{"arch": "vit", "model": "image classifier", "dataset": "photos of plants, animals and fungi (iNaturalist)", "train_examples": 38949, "image_size": 64, "crop_scale_min": 1, "horizontal_flip": true, "cutout": 0.25, "targets": ["class", "family"], "num_classes": [15, 181], "norm": "layernorm", "norm_position": "pre", "hidden_act": "gelu_tanh", "head_dim": 64, "fused_qkv": true, "bias": "none", "qk_norm": false, "layer_scale_init": 1.0, "parallel_block": false, "inner_norm": false, "moe": "expert_choice", "num_experts": 32, "moe_every": 1, "expert_mlp_ratio": 0.25, "experts_per_token": 2, "shared_expert": true, "patch_size": [4, 4], "conv_stem": false, "layers": 8, "width": 160, "positions": "learned", "pooling": "mean", "label_smoothing": 0.1, "loss": "cross_entropy", "residual_init": "none", "optimizer": "muon", "muon_scale": "match_rms_adamw", "learning_rate": 0.0064, "momentum": 0.95, "nesterov": true, "orthogonalizer": "newton_schulz_5", "adamw_lr_other_params": 0.003, "max_grad_norm": 3.0, "cautious_weight_decay": true, "ema_decay": 0.999, "max_steps": 25800, "batch_size": 128, "epochs": 84.8, "lr_schedule": "linear", "final_lr_fraction": 0, "warmup_steps": 770, "weight_decay": 0.01, "adamw_weight_decay_other_params": 0.05}
Rows from block 4 of a small image classifier, named by matrix and row number. Rows with one number within an expert belong to one neuron, the router's apart. Each number is 128 + 24 x the weight over its row's rms, rounded and kept within 0 to 255. All counts start at 0.
After each expert's rows are labels from the 100 images, of 14976, where the router gives the expert most weight on average: "patch colour" is the nearest of a few named colours to the mean colour under the peak. Only what is clearly more common there than usual is listed. The data: photos of plants, animals and fungi (iNaturalist).
# router: router (model.blocks.4.mlp.router.weight, 32x160, trained with AdamW), inputs 80-119
# up: expert up (model.blocks.4.mlp.up, 32x32x160), inputs 80-119
# down: expert down (model.blocks.4.mlp.down, 32x160x32, transposed), outputs 80-119

# expert 29
router.29 [159 154 116 123 150 155 115 145 148 156 161 115 129 104 113 110 186 153 151 108 107 137 128 170 148 124 172 171 112 167 119 147 134 134 135 104 128 114 129 164]
up.0 [117 133 133  95 157 107  95 117 119 136 138 113  96 123 185 110 127 136  98 195 139 110 135 148 139 127 172 115 115 117 145 119 120 110 136 145 142 136 131  90]
down.0 [ 98 108 111 114 152 127 124 162 115 124 134 125 101 136 190 128 122 155 115  92 162 120 133  70  82 161 174  81 142 157 129 132 114 126 140 151 117 109 135 125]
up.1 [120 112 122 126 122 149 166 115  94  77  75 123 144 132 139 110 131  98 117 124 167  69 115 133 126 147 138 108 123 137 103  94 107  69 134 127 114 100 170  66]
down.1 [133  92 124 126  92 129 119 110 102 149 139 152 137 166 114 196 142 146 148  96  92 131 152 160  97 158 136 147 152  95 144 110 127 122 137 110 139 175 151 144]
up.2 [123 113 134 108 116 131 143 128 153 107 145 123 103 109 145 163 174 121 131 175 108 127 149 149 142 142 129 140 152 154  56 123 135 121 140 135 103 137 136 191]
down.2 [110  89 155 159 116 115 152 163  99 115 135 131 173 145 139  80  84 102 132 158  86 126 125 140 159 112 112 136 152  94 150 157 146 143  84 172 181 116 112 139]
patch colour: brown

# expert 2
router.2 [142 120 124 123 117 103 107  96 101 117 115 151 114  97 140 135 122 142 105 160 114 107 122 110 152 142 109  93 167  86 109 108  99  91 122 150  75 116 149 104]
up.0 [130 103 119 143 134 164 145 142 133 126 106 159 136 113 145 164 131 137  96 150 133 151 128 119 110 189 131 100  96 157 114 147 112  78 129 116 141 128 122 116]
down.0 [135 148 123 143 147 115 137  98 114 144 110 109 106  99 117 150 115 130 156  97 138 116 127 160 103 104  96 126 100 195 155  75 133  87 107 165 140 135  92 127]
up.1 [112 118 114 106 120 103 127 132  86 131 113 130 136 147 141 125 107  89  64 116 119 122 129 125 127  94 142 139 118  96 154 146 131 115 153 140 131 116 166 152]
down.1 [148 118 126 121 123 140 147 178 115 127 123 129  91 150 118 116 127 114 172 127 117  93 118 110 142 148 147 137 161 135 131 140 157 109 145 158 169 152 117 130]
up.2 [134 128 103 125 139 116 150 114 162 157 120 122  93 166  91 138 113 112  82  97 103 123 140 119 157  91 158 129 126 161 129 168 150 104  99 144 127 141 122 125]
down.2 [126 124 191 100  92 128  96 110  87  88  98 146 131 130 156 109  86 119  86 145 158 159 112 148 133 152 125 126 119 104 182 173 114 153 124 112 100 102 140 121]
patch colour: grey

# expert 11
router.11 [117 134 112  83 157 134 145 135 138 148 104 119 117 112 113  97 116 114 121 107 122 146 103 150 123 143 127 136 108 179  87 168  92 139 148 102  99  87 117 123]
up.0 [155  82 145 141 129 135 155 112 146 144 152 147 145 105 120 101 131 128 115 124 136  99 127 117 144 144 162 117 160  73  98 113  95 121 156 128 126 142  88 154]
down.0 [117  94 123 148 152 156 131 139 134 116 105 104 157 151 111 123  96 152 106 124 136 155 170 150 138 153 139  87 134 139 176 147 109 157 140 103  79 161 123 119]
up.1 [144 183 109 126 142 106 155 173  97 111 125  97 105 138 150  79 117 140 136 131 109 118 151 173 151 121 124 161 118 116 116 110  90 108 148 107 156 149 123  62]
down.1 [137 125 174 150  75  96 126 111 157  75 135 134 152 114 138 124 125 101 151 108 126 147 119 145 109 109 101 132 151 168 118 138 173  97 116 135 106 115 166 142]
up.2 [137 142 105 109 111 147 158 131  90 136 134 120  96 134 102 153 131 144 149 118 141  90 159 116 131  77 123 116 144 149 127 115 125 118 146 119 121 135 137 156]
down.2 [135  94 130 133 149 148 112 145 152  95 130 131 116 127 126 172 115 146 146 116 125 112 128  86  87 134 168 100 102 149  96 154 111 109 129 172 114 141 116 132]
patch colour: brown; black

# expert 0
router.0 [125 127 130 147 102 124 155 169 112 145 168 180  92 109 141  99 134 153 153 117 143  74 117 170 141 203 147 131 122 115  97 106 116  84 153 111 151 110 154 156]
up.0 [150 162 106 129 121 144 147 119 191 130 122 133 120 134 121 181 115  74 139  96 145 141 119 108  92 106 112 123  86 197 142 130 144 104 148 140 161  87 139 135]
down.0 [ 89 147 104 133 111 113 126 143 147 123 147 132 137 120 147 102 178 115 102 148 155 161  64 155 129 123 111 153 148 106 143 115 134  90 118  98 137 133 133 134]
up.1 [ 97 108 110 157 134 107 126 121 142 120 129 118 181 126 128 119 125 135 140  89 133 126 139 130  75 141 145 117 114 174 161 124 119 139  96 147 129 111 142 111]
down.1 [107 133 139 138 154 152 183 117  94 121  80 171 102 135 131 101  90 149 125 139 172 114 131 124 111 111 112 175 132 118 154 124 113 111 189 133 109 157 149 150]
up.2 [123 127 133 134 129  81 126 123  91  99 127  95 153 113 119 146  96 126 131 134  97 114 113 142 137 166 159 134 160 135 136 125 134 155 120 104 137 173  93 121]
down.2 [126 127 132 152 157 173 124 125 118 138 119 122 115 141 127 118 166 101 107 144 106 157  94 140 130 131 101  76 108 118 120 173 148 100 102  93 141 129 181 133]
patch colour: grey

# expert 15
router.15 [118 129 114 100 119 115 150 171 150 104 151 163 136 112 119 133 139  94 111 100 183 154 108 148 134  96 100 133 119 149 161 135 129 133 110 140 148 177 113 139]
up.0 [101 119 152 140  84 131 221 123 146 119 184 128 151 153 154 132 116 124 172 146 124 172 109 146 115 114 105 169 140 113 135 118 138 122 135 119  88 150 106 108]
down.0 [152 119 118 148  92 154 130 145 116 151 152 114 151 110 119 161 128 117 107 104 100 165  92 147 111 146  97 137 147 112 121 168 141 167 103 130 129 117 140 105]
up.1 [111 145 124 129 118 100 172 120 137 143 153 137 108 140 121 109 121  58  72 155 148 104 142 145 134 111 144 135 161 125 143 148 109 144 125 149 138 157  99 130]
down.1 [147 111 116 114  87 159 137  84 116 104 138  86  92 118 113 169 155 116 140  81 101 118 132  95 171 111 155 123 119  95 137 144 160 144 131 146 111 135 121 163]
up.2 [ 94 110 136 105 137 154 171 163 100 161 149 145 123  85 111 153 132  97 159 143 140 142 115 136 132 138 140 151  78 143 153 132 133 147 164 148 145  62 118 140]
down.2 [145 138 127 106 103 145 122  97 181 133 121 115 178 120 129  89 109 119  98 108 122 133 124 143 148 135  99 112 132 123 123 164 153 114 131 121  85 160  98 167]
patch colour: yellow

# expert 9
router.9 [125 122 137 105 130  76 107 124 109 139 135 185 171 135 137 129 129 109  75 109 114 183 126 122 113 121 128 124 106 130 142 177 136 129 135 134 130 174 112 101]
up.0 [103 105 127 128 157 128  94 135 142 134 141 123 143 133 141 158 139 134 131 143 110 129 200 113 102 175 137 142 103 162 142 167 106 114 139 110 107 121 154 198]
down.0 [127 111 119 158 122 128 124 118 118 164 161 145 132 134  84 150 133 115 138  98 109 116 103 115 121 126 120 129 176  90 161 130 118 148 193 167 207 105 149 114]
up.1 [134 129  99 111 115  98 114 113  99  74 164 114 137 164 149 176 140  95 125 134 171  92 107 153  86 144 126 114 118 121 163 135 101  77 160 184 172 131 145 115]
down.1 [114 123  64 140 150 112 139  98 152 109  93 103 166 139 152 122 107 127 138 130 127  74 143 147 136 112 153 150 135 143 115 153 142 126 136 151 120 151 129 113]
up.2 [127 118  89 131 117 136 180 143  95 115  97 129 154 125 166 131  92 129 117 166 128 110 162 135 131 109 151  97 156 124 102 123 122 150 130 124  75 157 129 113]
down.2 [123 146 106  79 124 181 141 198 162 183 153 133 133 126 141 110 125 122 148 147 124 137 127 123 126 139 118 106 157 112 153 136 116 115 116 147 151 116 180 150]
patch colour: pink; white

# expert 25
router.25 [134  88 164 158 139 114 130  97 122 115 106 124 163 126 148 132 127 133 120 133 117 100 143  99 162 177 112 125 157  89  95 132 135 135  88 123  92 133  93 112]
up.0 [138 135 139 188  93 180 171 168  79 138 107 130 120 200 150 127 137 144 147 115 142 131  90 126 105  87  99  96 158 109 124 116 143 103 105 142 169 165  81 139]
down.0 [122  98 141  76 134 106 132 104 180 119 133  95  77 148 136 136 101  99 119 116 156 130 137 121  87 162 129 101 138 112 118 148 121 163 101 131 103 106  90 129]
up.1 [125 122 130 132 156 147 141 118 112 144  80 117 134 166 115 151 137 147 126 122 154 116 148 117 132 116 145 122 131 179 144 106 149 132 102 118 102 118 128 135]
down.1 [128 147 148 123 112 108 100  92  86 116 168 132 121 137 168 113 141 142 116 120 108 120 147 134 128 127 175  92 163  99 157 160 134 134  82 103 129 126 116  95]
up.2 [124 115 115 122 152 131 142 131 121 113 140 133 121 147 129 131 128 116 154 173 111 113 175 129 165 173 100 141  91 132 142 120 131 152 117  98 118 166 129 116]
down.2 [133 135 147 109 113 111 101 106 160 117 116 128 131 143 114 183 159 160  65  99 117 121 114 136 111 162 174 129 154  89 154 140 109  92 138 166 166 131  95 153]
patch colour: grey

# expert 17
router.17 [153 129 145 108 114 149 120 110  81  81 116 119 122 102 145 131 177 164 155 144 150  86  92 140 166 142 140 111 135 113 148  91 109  99 101 117 153  97 160 108]
up.0 [105  89 102 139 138 137 131 116 129 149 122 111 143 114  74 113 139 141  92 126  89 112 143  81 101 151  98 117 133 165 152 153 152 105 116 150 107 124 145 111]
down.0 [116 159 162 157  88 189  93 109 142  74 121 131 115 134 115 138 132 145 118 118 159 156 145 100 140 161 151  84 120 146 130 122 118  96 143 153 122 111 127  82]
up.1 [133 126  94 120 137 105 138 132  91 119 182 146 122 126 119 156 124 170 157 160  95 118 105 149  79 158 130 110 114 142 113 137  94 157 112 122 114 125 130 146]
down.1 [126 100 117  94 145 139 140 141 149 124 146 130 123 134 140  92 157 139 102 141 127 159  93 133 122 122 107 129 116 109 102  90  89 120 162 154 107 116 135  85]
up.2 [126 150 134 146 124 144  97 108 137 111 102 118 140 176 144 136  76 136 117 137 138 147 136 103  62 132 116 141 115 110 161 174 130 149 146 135 150 144 148 130]
down.2 [118 125 141 135 155 134 100 165 123 141 110 164 116 125 130 151  95 105 151 119 150 106 163  98 103 193 127 140 106 106 107 162 156 165 144 125  91 175 147 131]
patch colour: grey